{
  "dataset": "photos of arthropod specimens (BIOSCAN-5M)",
  "train_examples": 195000,
  "crop_scale_min": 0.5,
  "encoder_fused_qkv": true,
  "encoder_depths": [3, 3, 3],
  "encoder_kernel_size": 3,
  "latent_channels": 32,
  "decoder_block": "basic",
  "optimizer": "adamw",
  "learning_rate": 0.001,
  "eps": 1e-06,
  "batch_size": 128,
  "epochs": 9.2,
  "final_lr_fraction": 0.05
}
Rows from block 3 of the encoder of a small image denoising autoencoder, named by matrix and row number. Rows with one number within an expert belong to one neuron, the router's apart. Each number is 500 + 50 x the weight over its row's rms, rounded and kept within 0 to 999. All counts start at 0. Numbers have three digits each.
Before each expert's rows are labels from the 100 images, of 14976, where the router gives the expert most weight on average: "colour at peak" is the nearest of a few named colours to the mean colour under the peak. Only what is clearly more common there than usual is listed. The data: photos of arthropod specimens (BIOSCAN-5M).
# router: router (encoder.blocks.3.mlp.router.weight, 8x192), inputs 0-191
# up: expert up (encoder.blocks.3.mlp.up, 8x96x192), inputs 0-191
# down: expert down (encoder.blocks.3.mlp.down, 8x192x96, transposed), outputs 0-191

# expert 2
colour at peak: brown; grey
router.2:531521568541536489498512469527543513499511498482533498519443491486486455576483482544529487513458511461490548512510535374435477499552470584425401513557607584514466501491508578575481471474482537596427379503522500572393493501541522490478489498463526489463503487476527562531477511589474544413485548437426497523413569493483561507458420538481531499610487438538601429477502427428636466483507437502555538487505513360568511503506478517536522401366464495621511574483515486505521409508496512549451472486521560456507441501601434510538569497531496418406505437491484493511491478527613411465
up.15:504522336477474531522472556522531542474505474503526453489414443511504604506429500611395589320435446533493536553503500504513434401537553516506468512464539518565518519490558496547525557497492532534466469488511457556534470487500599485644473500442533363511433514494539530457548478526566571466555391471632460563468520532454577505462482518565546524443505547477531535494558587508486453506536516522406505481620495496466525597520527460482527441474438483502478562512604497502416430516532534429481506478498506488465590514596536499503507449479554465500508466456448469498541531520550443524
down.15:475480454516468456529475457437525543568461403476527459508453507470470486493487505505466557451449535570548517496462425568557518401453498454606439522531497430570424544417570519437476395493458484432509475468478535509548454505500509528556506542566456403463531513524493602496544499383473469496550522457595570582602420399537434450393490484574542488518476533538427507445456497553513526506556455627500552454622527516456525558471486513522549499574507401504543659516455494499449536502628554482568512572576498531530439504526542519503449540475510492499507520577480492489541516492498587532
up.16:487451488508481533462492571517511415492504572495456558537655490555503504507556450515495472522735466480529538601530496438499438491466576558494486485428519568452505460553536550467493519520390527502396479582508472519432430506483589410507491469426522477547466523493526459473500465528546547485513507518461491541512534409457541527479531498466458590558465379492554431477440497505502540576439463570495450551469505516519443514516492461444495436479607508490438455486416519566552452454500527490450523523405457454417471532434494520529530508650474512381566494499448449549499474423528478504
down.16:527490529590469535524489456467564462380484543550419559528514443533509455529478492473535530541509486527495498500566509433457519595520491541472443453535555553536495400406502496482551602525471545565500453508523498530406538493499412484451476486515614557540464498533527423515506531571492612465506482533393501444457593391422549523567537580538484427472477489525562464458509604427391443525414476463587505570582479435600470492515527460447499494446503489402497462487498510547536418487405566422579535440466472515480562473434475542498527481558487529552542492520546437434500517563599462441
up.17:509533459520567476603477466527535463576533539467537482496441518508455463542575517545558513540449554499535455457575443471542473483429447436554569518364557414486490430502474488514470527404492493516497416434551505488512530466504458497498488594557463441471489469439505497462504476469472538496505491525577493489556468391476413520545497568497507517618463530493587547479421655500420631536537485503521466556546520470527500498493509449529573500516558488538521427491299447563539456547529557388560550475490475532448489461483446518534453515486473440580514463536637503474492473566567552456
down.17:386442488520472551463460524402392521431484566566502523400531475465663502473420457578458516494654507562433454523537452519538500575530530548495453497447510506496519534522619514472522554495424578540486544513493597485470617524512454519513442467472537523558430652506555455522546447462504446540515457528534456477505519451556565519520461502479561459399529470468558492527479442510514579476453532456530498492562498509498481534483488486417434577512543430425447419615523513472469523488480509441495564579542457482494529492399542583507488451491487505489470576475490424430492546450460476554
up.18:477539538519508517489465477539511498379492480453485500509548514530498462491365463569486534504551515511394533575529467419491423516488531509555442480404522512473522448466520496517530576488449517530474475372479463512507655521446526466494538488544435396513502481496560453494488471510467563512495517476497514603657542415465592490494523529497469593479487477536576473512450487478460569483457494550509537564563500470525448530534490479494544508603560478281436555486539486553531498505511562492416534453459484455479477526401507512515470518531514445478502518530526455493489511506530723493
down.18:441515592454532496502523538494446488483464523477517510518566449517503542446387465467470484589477461472470569484468612440472567631561494558382479458584563574436514505537513522460532483512459499518472516596544429454472614509511461508521543434366490587502509480525491428482527484535467472492469558516455547542454469472485503543548433490495486409655500492539562480471436491515473585455517496560452472445463486469542521491415477622459390388481411496474461506455694555522503518459415459587509476494509509476495500476511491508502582446541497471440493510485534455512538503545518559505
up.19:469460482480502534472459454516477430429513632472588546499697452555489514488658506427507500535595481498525496541530414462524419505463492554423470482479481594439504442488507549541508546523469514490435462471508548568539393527447448448500479526468532439519495501501459504435503481522505539495535468465531515522460581440445518559491638528460524503548452527504545488485412503477456475592492532506477417528569514486540448515438488545492521476459558558569432566497560503553504489453575563439515548513333473525423533515382469520538472541610479517417551519522558464479538495478529582488
down.19:518524553511523500521513361512505462513490415457566521503570506500476526525533486395516516440462414536511491528515513462478505597415527486469512499545508567518509428340504472467507552493498502536480446533540459569549424493493421503480510527488612582525484485509499408413518519519520627466518461483498474357533504523382479489579556573540481527576485580526527509507535635539397455552595434411501498563457461443584455449491527471481545505491500509466487555516540536536652391459452419428573503459432504527496557464527478510475433480524461559542573496553483500465475494519497482483
up.20:463540541443500555474492491507527496480477518549589502454532470486510488496561424615511495542654504482458531601519620452505410550453480467618496508538511504408510469610546531449527493473383516507460478560521487546489472401473447473462511464543466604496513528496563575582512518482527585544510523528452640394527545421503519446532484454495417448485464477526483503501542402502465470439450460459511509474482498461522499580574468359520471365456505462564437319538474512535556494488481541540488488481507488449478482495474530522494593461554512442511498536494535439542465474457515460498
down.20:527537471526557488502515569460520474475528488509381527483593539509506554476475495410552491490489457513577548450455630426487576566632401504509461557526477525504579483482494505554504541548486480534485511455496423479359419495504574486475544520520489433509481512495523466562483519526441499493466516522310460512470465504475572475451519474450505398472543467498551492449552505498497400509338555458522520483493522509495518495568527587458390536507499489544482402437657524494482563523502503567479462567409505471484520519522529521462522522510478465513544576395545513459518478485480398398

# expert 5
colour at peak: white
router.5:542499420441474502487504419540454503428514363540458489498408520504530523444423499450422482462427491506454534498508575475525591488616675572511540477480503497570506508626514513515526524559507496535486491510494589491433520495485513485510484437509482443485514492513500528489507504426540518492515421474536484475426422373446553498598603437490498463365489536478480566505602678563387442512537542485393503471492498622490501518504501537467450536466452504501507605496430530495489518486533412447487506501487522506495592502621560484498541480495502486488509467434480503497531498478481462493
up.0:478559449595502508494485518479536508499478445395552494476482461484496489576492520542500529513467571504578427520469539465571346454529441455605544500355516427366508504503489520545481409489499454468519439481476489433490393413531529510508495616573455436504510519506504546550481487451480495561530512535418508484548508456637423511342447479459498528409493560544567508461429576538480535456535472663597607468547488518489522462572504450521493491484517506539513436455595457494541513509642476543489481522505465493519464466506493485511528547460476452554475495512464478497506518464526519477
down.0:481547459485524514502471498443524493625494517517509530527520478453476287542495508511500485530591576492502476473517470600531601446448451495528526507440472336531486498449477520471501419594514532504543519428481533446595367501519491545470545511535396451483470514499486600556520527577491468587474489495421481595534433411526405525488551501498467549404589536574441440475461450595480535538411493363580555541502502507506469524520486414552543511486488494457483405463504504475459450513494512490447522486474451532564453440567536489486416522523477497541450508566487520518502515508485487552
up.1:551467467484553481500500428501547510544543444451428523546429510501467449516496531588457449455475526489552479501499515478589522464481546437433444500485535499561468516663483506297504497486518549533485522401540454449465607583505558507469519497612482500516505502458511566520523470545462490460491474562501491589486491618510430503478409466440462460600519405565546509511521491367456577495435499589540634561546497506490520506552505464467556614562485471434516546485435536499490516491435670474510475498503466480500482514484472463497513534487550476519494581477554528486386492476538492503
down.1:475471556467510475499514482594477544480500602462475520562529508514490424517550482460493459546486502467574468504487548502432605539557419463465577536390499452471577542551497467559424479591470502459554513515493475490514383480535586494414520490394393608516497509514474546465509540548430528541514519551425471453494561606518473483451459419490536492514532510525509570497515382466533404498495561461530579418415442564484489570569377572386427373518395506495490397480565482460588462447481533506508483514535399519500520496501500516528569545482467527500477418489523529535546507481482491503
up.2:459486459473517470492466502416512456436491466422550510516552478493513441622553510643524478587540529476535478480474492508536375501357483430523543492510512479551491392475431516475526470440543535500469468512536414502573510477502440475494529531494517573529498455518523477520481487362539513443453540585564526536628506681464443502514519512518485587463550511548466437461495507432435523495558359575523565579517489405552421507547516401512559502470493555487486499448478460504519448494438504474628473473448485504499511471489483492458487540549495532488522520619389511505450495471552541513
down.2:497502482461509530537450533467447468626445430446547507500465511510497520599471499519382493494561566512431443513500569573551489457522455467539546484506487372467516491495519466440552419568477472450565470497538571505470528441510495462578520540532474454517552504501466686628545504542513354531486555518538532550534433550574492499448446460518462581414536590520393530502470538577460525503498476562503465464572514564413568468413534444494486501517469516520515530447404461465460547557557474553490521531499501545504464577575460462556596499495545507561521581521469533543505576407428504465
up.3:479458401481557472477512450500526455527531495531595493508473488509507474570465517570470512492472575495411438525470499485545422436360554487510577530549577518360503496440488568474483496448496512533547456547543426442592530475471490489491484460432471564473471443454518570521475520420459461427483530455539588418500515340533463524476530474509493502359473607547479487497487527469545549457633482628457618485647472393537519493499465499435475463473542498525505559445434486475462467517554446479522445554491496476474467530559455500543539497482490437487499584479553504520595507485558446527
down.3:468461519523552529465569431529373530641551502552497550564433485509446464497537534460470597558506519443478525430493473479459487342372431538559558542557514533453467562493542524413521436529433470506565526485503540533544453559464473474554484478527536518460526433515519623526521522517486440538474466470566417524525515612505491504470403448516448635648544506481470473462426537488457537488491495535451574468500512507449536537516542422415486533576467488523510568526517500443547431470488551470439466510545529467555555459492569506556502512447611401492565495444488507588487437499486537492
up.4:555513485523504519512488459495454523542480521521481512504579474502490459451417478452499492553519472447444503546522597545498514410534490449642584471535442537547505504473525494615497426528508524478444454524523516493496351578479367490458465518419459522475474503511503578498544504513418462605489477434566461429520515364521547466593510488531468549556486425522560508511506515619444511514498480425541520504490477512510488497531475448549539617471378500559505461504629503500417431488683487484402498490497529530475445486540555519530571488504496571500526486478545483480490513463432635470
down.4:457548558528444530427543524531401511465484532437518523512515583535436624459574556519493508408467451497616469442472487523483459609513534516509495470519477557568545524351492537506492477453466511526502482547515530480475523408510554537478466490430509550441480492486519341481529457459499638433547501449472533424532431397458445492444533502490560478584483473476500489546448532512502439482597446537403437439545479464537491484507459510445469467532454511436582437524643521451596520532580486535651504524502530501424457515463503486477477547507473521457467556504564513518469479411523582482
up.5:488551570378469510495504450535492500428504483501590544528584414492492558545541515523403528529547456543500505481500451513497484487474399608509547497431502477513538476479435491408537566491480493469519595529466471525490537418501589537558518547590459493468450485495500404561502510461562542473490521528578461496483367545485549537627494484496503530408440637452421518498491637483487455505529486506487395487438493462474476499481474585479462413536591526490511348474322471486544581499397415459593499522534484502493539518496496529512475549521470479493515457496459487467533474473510473482
down.5:508545471542466509487423574568566551473502523583474545506497474502465524517504537487547542522601516471520516469444400451469465470492420497419469518414518456470433421529495539573497548529566524460528530524547471482464569546538549471523434539655558469519499522487492433530518497543608525616559570594422491483556492562551546514477480468448566517409491566499538503465543540421644426501409482576475588522507454468515521470581477518493537508478554502517549525448436507506456569541317565487400427524534483472534601542534528484488476494534513548505513428478491504537438468539581432557

# expert 7
colour at peak: white
router.7:422437443477503504498446546506502544527451586495516485495642474547503520491615522437516549481505434556542456505465465458534430590529365427571549462443468465496515535530506417509531479515506500452535464514457476541558405501453473501492473573481496523526481501535426354465554470516458491487495399539534529463523486513553461489472514341478453553459545571471610592538398525564386460482529524548496496485466482436437528464558578434478436486417513507434489428516601526471519524481516467485393499492499459541517527554450519446487542538431558498563554532489443537491451499484386608537
up.0:529536447489442505483487594531497494504472458460584430524416466499518533486420495645475451535468501509515453466498526573510430467383544379459535542516494559489454533540493503540501555472496517501510517534501485515662609427515440458501497515495531597483491517458478474506453532483525528499546556547614505582563558539513445509534464508560469502601477578460440441539472337486510534517675383502504483499535501544505458509438447508465584490517506492431480619480476496457386496509445517529590480591481443489484475456455546465528549546518546505496460458528415469542422518544501527490
down.0:457393428564490492457504373582495533611525441497471439466480472521545460466578541468434493406523540492384461546447493543543462557436525548557465515494414409505519539486551489555490455542518472502562510435465555505582498534548391483499501441468556450506508456453434619521468495507483444501535471474472494413588499486540454463470507512515479484500457517512399507484530571522512536482566532431610554447550529535578513384394533420461544540588452510445466501507628474445510498514530617441454380491525488429499505511515495489501404474467533594473495539570454479488463459461454508477
up.1:552563475551493496521469498383547538586501482530371517454577522522454473413505486428522490500550544541486555521562471571456630548549574552523480532524468540431462441515499457400487426498511503524451565478531433484459418594483517500463454412535523446479444491533521510537501483421441508506460480439387528570501497443501538503588565541451513439514423351510425483520542565393485547520347530434587500498481540518491474488514441461471544532601458466496484549542586482504497573489424554458465478474488492531505462483494482522501419463496426556495492575477645552451493503535538518469
down.1:475398546527439535461506482471527501506550533437489505547471460511490494492506475507556532500608517439479507540465449427533583509505531698478518410423488572507481479479489444594494407602520553495523456432512526467358574447481479512482493547469474525481532584560544534505522502593518518538478436539487575508428583393528549521518536497431487557420538355480422486476473490514580551489356550544532578488541493570476527458471520490531490520409497419543514540524544416510477474453352480536411540458547527493491544507524507505507497465517519415545566494448509478528536520459453469529
up.2:527547518451488481552541562555502548481502305430569504502474536499504494492469482600538476497391536486513524461519656525519436488613523397536532494470520389502453491513517541557490476442489489476481332460506500451479514430553433472505524538554511611514492496528495562511508526414558544455530483488471522558573464642460470505468473484481507477489474470560543479446547505515417460466562418527531548482498503562500480531608443456503498529446417448510488470516564479488520494519522414515602523539493547458474515466669467549494563568495477464534531389507481491496470521526550582465
down.2:397642442498448528495498441513512471531493500508434507474450501502471450495500503514562545449355532450568479491494445535570496537528452531528552519513442442522567523459451463458479534539525493576458617505530519492452504448379587483493479527463502433564529495480497598619465446439516471533501521501435482493542382368509463475540552510576479481428583520517379453585587533538549520478539515473571639556573459472487502510423420462518536550543620464484480495482557557478440522483499433534548434469497461492498560480488524463488507506612498496527489556455554515448577441554470447524
up.3:496529513457511481507528495539592544508525447414537483497440513498499474527481489539495466418508515495572535500533588379506440529584483410409486516325621427402447480519545526470496559401486492519538430498547380511507436474546556531513540503599485463485511504463540422506475515547533525387509527507459558543565456604452475467463479463512486527516506535516565502449504507447535437470487452656461555483472549476515507511551434539503505480491458464514511595522388491509554520500525544505475480554505532476474397493612406557560545500487491387499472402493511489479526477611583442515
down.3:509591530451458549467455419533498525470438458463659470460570512511571526411443500461534591446400490511506527494507492527528470542441553437490508465460524533442465483469507539478580550482460544413485522526433471564607459558480626509493452570529497354559469495556509431468566492504496502527545517487568526504586399411483456529516541455541573559597551567486431476513492487545488505470658469469504440469474481442470530511453522470492567598588537436606460548558468500428460528406496534471539506484524494516524444509590449483467505505518556438463533573500507485497512481490444601499
up.4:508450456475485563519435536527483549447414428529415388421378517444566512374414455520469585443494422565435527533606494518506543557532562458442536452443487502411513516473534422433474547579464507428579502543485524532519534479502552548549479438511527513493486521490523549454538478513552429544543484532504509493492403515535554427513480383511519475507510415479461582520525464540467546452493528464477463465496515562482530523504435552401391443553464446420456560584555491531468538485491555587504549627557473431461512492493561513474626489444488529485490575458492488435497545513404443515
down.4:506579538495617462526529512492505450498556445515514476576542564417454520506559515574596491551518534526521540424530427533480530460440581530547413542441501432525438472458431467500430450481586496494579437615530531499542484480529447524509524470527571556424557432432568463502424526571600564525486476531420511493554556443490482488544519492457433541458543418488430509392480574518478448466524457422574479462423528475471534522448506462554499383494481533440583434391553390489507426521491407433444441504565591522544516495436510458552525536473439521541497554502534470497516423493558445501
up.5:527512395556513510537515463469568465485509547498518504507381528492498472547446514559517517463480519489377480512516485416499575495498568576429467520456523431519513457490476542531478452570466436596424496541520543450271450456505506519510502520520505543495544489476532548580503491617458524511517453524415426479399471485480543533412536475536479458356508583489532526480514414562455475506470544502546491482561495532536519492467481581457432515387506523441509562516442479532416470490576511499559507499498522519474550527591458519523529512499461421501500630438477500491488489572584340469
down.5:532506627543493510475542442536475451466480655500503506520596482498514534539533511446471551440573355525443535572512515460493535550492562593312427476459510559485463481465450559511516473501519486450443428514516419480437494530524479473563506470454501506483487485526521604421504416586505494458516524462541565431418552409538539513485397510466466526568482455511482484474502473526635658504522435522461459544459539393455486512425500525551487481430493529495501463556531474476507451503350613485438499546504500449540496507470487505488547522515538429486491449530498511544432516465501473507

# expert 4
colour at peak: white
router.4:472448471536501513483478490535519501508472359533418528518481482511460552525603493509560574517444512503534447499502491490532337532411466722586449498522514581557481498520503472492521502522510487480583420500466526477466564538480670465518507477486507513516490489504505481480539505368660368463489434596532497544510471490547485513450464456477442491475514468432460522511465553535437504493458517557470545480444459552431559485601511477496492510515514492515499540487536525491688415476388467505412506503494489494519536509424550490494478545491494475503535416465510517532487500490458518520
up.15:480439413484462543575484502495536560534527504540509518463485483428510471569566470494517556377503494587477367508570414494590480581478512501530500499438475470476575433478477455539471550528485547566384518467494474499459396490517428506529437475550447510561499535395570474485480488512529563537542409496485464585443474513426453538503599587505472497493432501444470535466525547500390497503495528507495491558571556493515502569493523433432605483524532508498455531534487440540523480518584524388507557430470489538482548423582497589499404517440372466599533543519514524386424563564508471500
down.15:603434521564479511514542517503472528411586501538439485467537480446417484505504394520523543539491473552461473547520482509553538471489543455475519587582458467563473536474554424534426460553527450481479522493487583468509442460582418579547542518501419556472505498432472516521449510478463518543518488502430511539476574511546534351523487427534509515495512632442559564498406532593450475485504497503587531458547570443421571544542438526503427513425460441421403478498510463525466470524528531487529543521539547476525555485480606558464499546416413530512372552509467483402514505546367587462
up.16:507484472465496581572498377358537516555494460524501519501502522523488482568526561436502604512480498477492432543526403593541450551412505600556485503552462538524569410475461468504485473528493524508493511412462536548465466478517481514439527542527466555457498500462510585534550462369542520545475396564617469434562463538530466500431571533528472493448503451386535511553504531549396559540510507460547606505524541395423501548499530458532591564466478447529491598521588480521505491555522559427470524427537499455549579517592497447450414549483480517589483526466514547553451522452509548467
down.16:461606589490492486503449516550479510459502457503574464456601568542541506489423516542395496508483517554533505493515621601472570416480477466488614505439414553480521480572564515425494516496506578379503526600459476401498515499517522554526550554502529489475545536507502565597484546558469462570470504493496482520454401598484568524509561462568585636461494561501468513573499446534447472429471568525454406471459537593524524546508477520470452556434428500436464481456569503484507488467444462494579522543493545493523523533536536537539563468523394494466516495347515539403497508481485514524
up.17:493473454463472537588492426481507528506500506500521497421462484410494413547578468479526624408480453588479443530629441475588445577490448553533462545460505468469561407426527423474452558517492516556462520496487497485443444507518483498562451537533459511550514561410530490487483464464511584493541424527471451570501421501446462467449585574493519517485490474430471567490506521521399470483532538535427535578594520514500522591464493431448569473555518455515446504574473439540503464532528518362525605459445506492488560456541487556548398468452374461542453562534497514381454551518543555458
down.17:449530462425547514529572472496487527442572427533590455478446522508459485488561483525480583458486585507517431468595453492559461531550493549524531572535484403476490437490521452511495507523565462480522503539553518515486511468629420574505537558522524528467607424419501432578419579512556571512417446533468532527534468541441545477566526534545434482456459558484491581492501553524469508449533456494469459498490557542460551557454473481459567499570469452434491568492546455552575505600546505486506535487558501498484538411508585550617418497429443504586392453482531462488452472566485583328
up.18:497463417497443515485564595504487471520486509450486439462404508488522500500483512596519523516527535467472421461472424464509368536420492423473499515494521491417449503480491481359501562519453522525514584441524510380564541553483581493462477460508490527503485491530473527550481511437445415527521520609484511536638555626541392468432487468549532468506531515464497536491447315500534545529489444527571580515552495553489529476562505486444485540550501510483483614485531524468522514460392541515548494488539482513510441464354491481488447522469479470562430593544565455502484516607438528469
down.18:493585454477474512442554464437554494582511456421541483475418474503444472540485494567441509475578597554573486488451446517513382534489499466381492489505560452476555461501500519484510537438445502556594447520552498455510596427518595495536515460513567503524478520538507549556539509523560322463487486588525548501494482387451469550458448451585517409409493521536512555562581453461609543483528471641435544579534471415501554489468480515472514424467493504434532561540459451487543499468417520529473475538521491470498465537512421459528499537489475443511427494568609440492563519538445435510
up.19:545549514460554465540573430514469543497534477472534384425566554410456556507522526476448524470495477522564562512519429503494447601525437495467441485467470490467490518519512516425431517457491515378609556513506466540447513508562587501533606517532558565446557412506526461454454553518483470437518588494537508512522461532524455450539393473495502493488482529553517551426433488486564422436502567506510468410460629447493533503474417598475473435491441459547554544478551466432476540586547580571536446555601553502538471457426475526561574538475450423554444613470477515468581493537507431447
down.19:480456482470518528470449563570554445422535508470544524535367459486514492582590432499470550482521628479504502495525543498520523442589528505526543469436521412468511452503479515547514522541502542549496452516487491446662489497443412482529470448493406429569455526528481472560524430478457508521497478509496471563546590559451596429458552513500505477467449474500477467592540408454524577500504642473560488534516504543507512513538517438448506516450477473483510509486370532529531478502524493401403585438445438525553506494509392395590376435489515441571552422517508502559469517530435488549
up.20:445488373503473605588534532525522568456526545473499552442463478408474548538556519491501558373480481620521405519615492463581500552547455505550482542504517527475582394495529401558455605503509490564444510439463502528473430517570409517464475519554443522549494561434540459466454428514487539522529388517470485503469493450431479487481588592548508489471480452459487554461510508473450468518518546488467527622576481475530476570502567492465501493521513468499434502520511448552479489559552575399493613486460516557467573447557513579508439527428435464537427567507531501415459512588522529479
down.20:421493448486574512523588430428560517475520424549537533479601548514444482486587467492497631523516507458429464498488462594529531513394434489542487507532458410529519463570430394519479427593487541428523508544471555568497497451579406530504530557416427590489527500446566543456453498472431531481484467455522519491479476483482585469503532498538495538491464566406540513491480550631469467472526547550455544481459537466446512554555474478449469552487505421461462476471529420468499557622499458428464474519550488431456496450532562491565485477435393490555493414509417561438549518519408572431

# expert 1
colour at peak: brown; grey
router.1:551560574533504455464497496493502472558522573424445528505488519494453450441478496399515444529445578465566591485495486585416550441515527468548530532529502562548445494466487568441467499404511529494476589536564469576595551579510475500460503422496575484484518489500532514405499562430367516447464600411536537435569451590422408511459537587478593495488507515578409422453451537407540512514555512524546529518466509504570423492507498525534585544603544488497508488458498477526462511502533528453590491485468472497480426479426422516512380566606467548423486495575489478510533494451549543500
up.15:550558482481465557473527429411478474597476370494363532469476552516478503588525505372557474525354515508492497460551505529495476581490494555500431488561438499530536502401510530420523456497476519517487488520482541411420549508491562494466454525629507426535507505483523532564497504492462433510505490556435469637521406439523448485515520493457519452512487435537444438485497515499446543492490376457541557532504494606496507485528460525484510491535542487636495580545650517527596462500475400595497545514513505489505496497485512517444479619481487575486495542496511521460540581416500533513
down.15:511603477480505489498522548531428562473500424559543543469567539475441491469540493395482449480555542546475488526513525506468484512436429585482512532398487462403495460514492479426487482567515513438472514507481470515435397440493273525521452465494485428501531469495519420492466521559594535529574525527332494484496504692514562469648502521462504546497502537539494461479522511518470512539368497399504344474437505552553524488497471563431466478537562451543525507433514484484542514511480482544503535556498544501498507423513537512474513512516488474526479462461550479460502506592518482486
up.16:454527486416471503500524396487448476529449341555512566491583468555599518454491461490441526442522462559415505505496385551516566553557460536496481464412492511468531472646520487524529502562432528437479448551454629517538563515470559482553496474447552418541475558502474387467520513481566497577546472522568462434539427479526506522527554515531534485526496428488471514521557576500473521475406618472392511498587454560464518498487498464444511513545503536476505557537622550510542533461445484442397519493502414481497557538499525550511465464540495579486562454432417464501404517501462569535
down.16:450477548580560513424453441406520467546494463537466486499548567569508492546506482408578492457459476416505569509538529542468472551289501552580570481485464522414499499442499483536493501508475480489509466487500535497534512574465425492495481590512558424498511462561504600464532502490555450523456490503616532404408530512570463515451472456479495476588515402523477494515478421597505599533469572425538481516446492552503503562502489382568499615543572520496514507483484534565590472412430554492419484477503420489516522488451525494459487464509531499528610497496408539571508464483435581525
up.17:438420444447502501568532575525440534629498509567430463461458446456491546535546491515492584401626387543518431518551425475550471535566433498529501526510493354414553474502529432493495597513482459508553519495510626510441444491515536517523514538503506484501539513518474553513517528543580543560549425527403420498532476397510508468589528493510480504560493417428513553504491550501497406513535458460458431516577493565449546517584510466430491492484558464489483411526364526513440483522400571436444560509549510542479535495555563497477471500416546548553449510443479560438467546490470489489
down.17:513579512508513428429455514524492424494542486388506547583449531549417478465481601469496430582449579377495537405472541542449489430498518501477528505486565436476449485609417563575509471504566436583490461504528489498529489485475554420376509516444516412515518435540469520532457541486530531520413572506425458482550509521451514551596552514477476480570558563570529467494520482386507469608476492498519439524425482468549430422546561492560459504506496530572527613452489544466480478477500445539503365467437467567556495491540458408479536467532484540395496469529528549548533457434535466514
up.18:422477455434462553527514547528533549579496488553412505452519451461537506487547475483520539400645434563529432514522520518517530573595463476623549522444438420450560550399517425575523519514485531505539516529477549471512384465501643522578457520469556474491484536491488560542529483461612422570536477591469431446552454412534580493548528508508528540470493484447409576532564635496549390440545521497431449476417488554470579511449460494453512543486452440475481551502431494468453497491471435486514528538510516530482509506571568483481438469458475525529497436438508530457441540442449472513
down.18:538557600543554448463462470436491436482502534387562529537521460541499450584466498493496407642486497403534546463458586473414446481416479516489491466460531562499452520468508546439539442502545477512519429559489439548492564480474504458442585522444531523549515465525513471499560522539500510469435561519542472464511528476458558540470490526439433563721541539567547490466508566499453563491603460518549414532435530486505440442442513511488455433506491525525541578454643568508513427423536461545522455477439508475582466561440424474487555510522516469457505464565479495546465418448525570527
up.19:458449404503426576451459475497538513491464480515564537439480446523548519581511389508444508442494494582465457613533393468570451513565500509451502533466467511459533480622556538578551484507437564506472481530463486475446416468483507583619445543467431530524446571501567425518527404549495514522568455526502535522427535446563489487495526567518543597458447549426518488496511496491506524483511539539444563516515497519508546608517527476432446519455515533479423504615556535607516474465550518491434591541501476430396560506507534525520493467565458509423498472511522373476492635517518447602
down.19:497473567515536474511496531506475453474497541513524475600451554513434465506499496510521471538407470490379484411484555478455541394469430583589580514553545544514411399476469606545450472622507467540470515558565565488432494467413473517454505441487518458456513461492481644506469531535468585441403483512580500447434550506511551542579501502495441670525487426521566459489529464446532592609451481428561542490488548510509512442502505484536514512427491525585570470456475520511492457475507425463449432443523489528522501556567507446508512456518489471461521416565465514529513369432508524479
up.20:460580437424444483504489582596539439501513441453448473456513422504526593470526474534500540506460433540550476521514602548499426535431447543662538513539468530479526530547551489461494545467473521434491479451483480537505597525466623486495466492561492463508483519484518481495498484391635510593506481534471449620540438491495546495640545451430521501524518486472473504482593536524461395453464508512446292493509499527489445542555511518421494430508513430552452533495533520490557534481591568538599475513488505494496480497481472498446486514502457466483499563454587469532433506381517507509
down.20:471539481539550477492523516491479513499509419481543443482560453489497512448501488546485448556444525490456559534454587513495461523293551603474509445576571524445428554458538545417499408458548515485493458447549409512502548465497357516505478440544481454485529529503536568467457510484512484441516556473507569599429447531513429489466366473501521531603524438509496446481509621490493579444506426609578345547503489551500480487357496473510501511580495457475482603477510490479529519481524530568610470505537494451525469502471482495514531502539505414486449588472512490507567465537499480516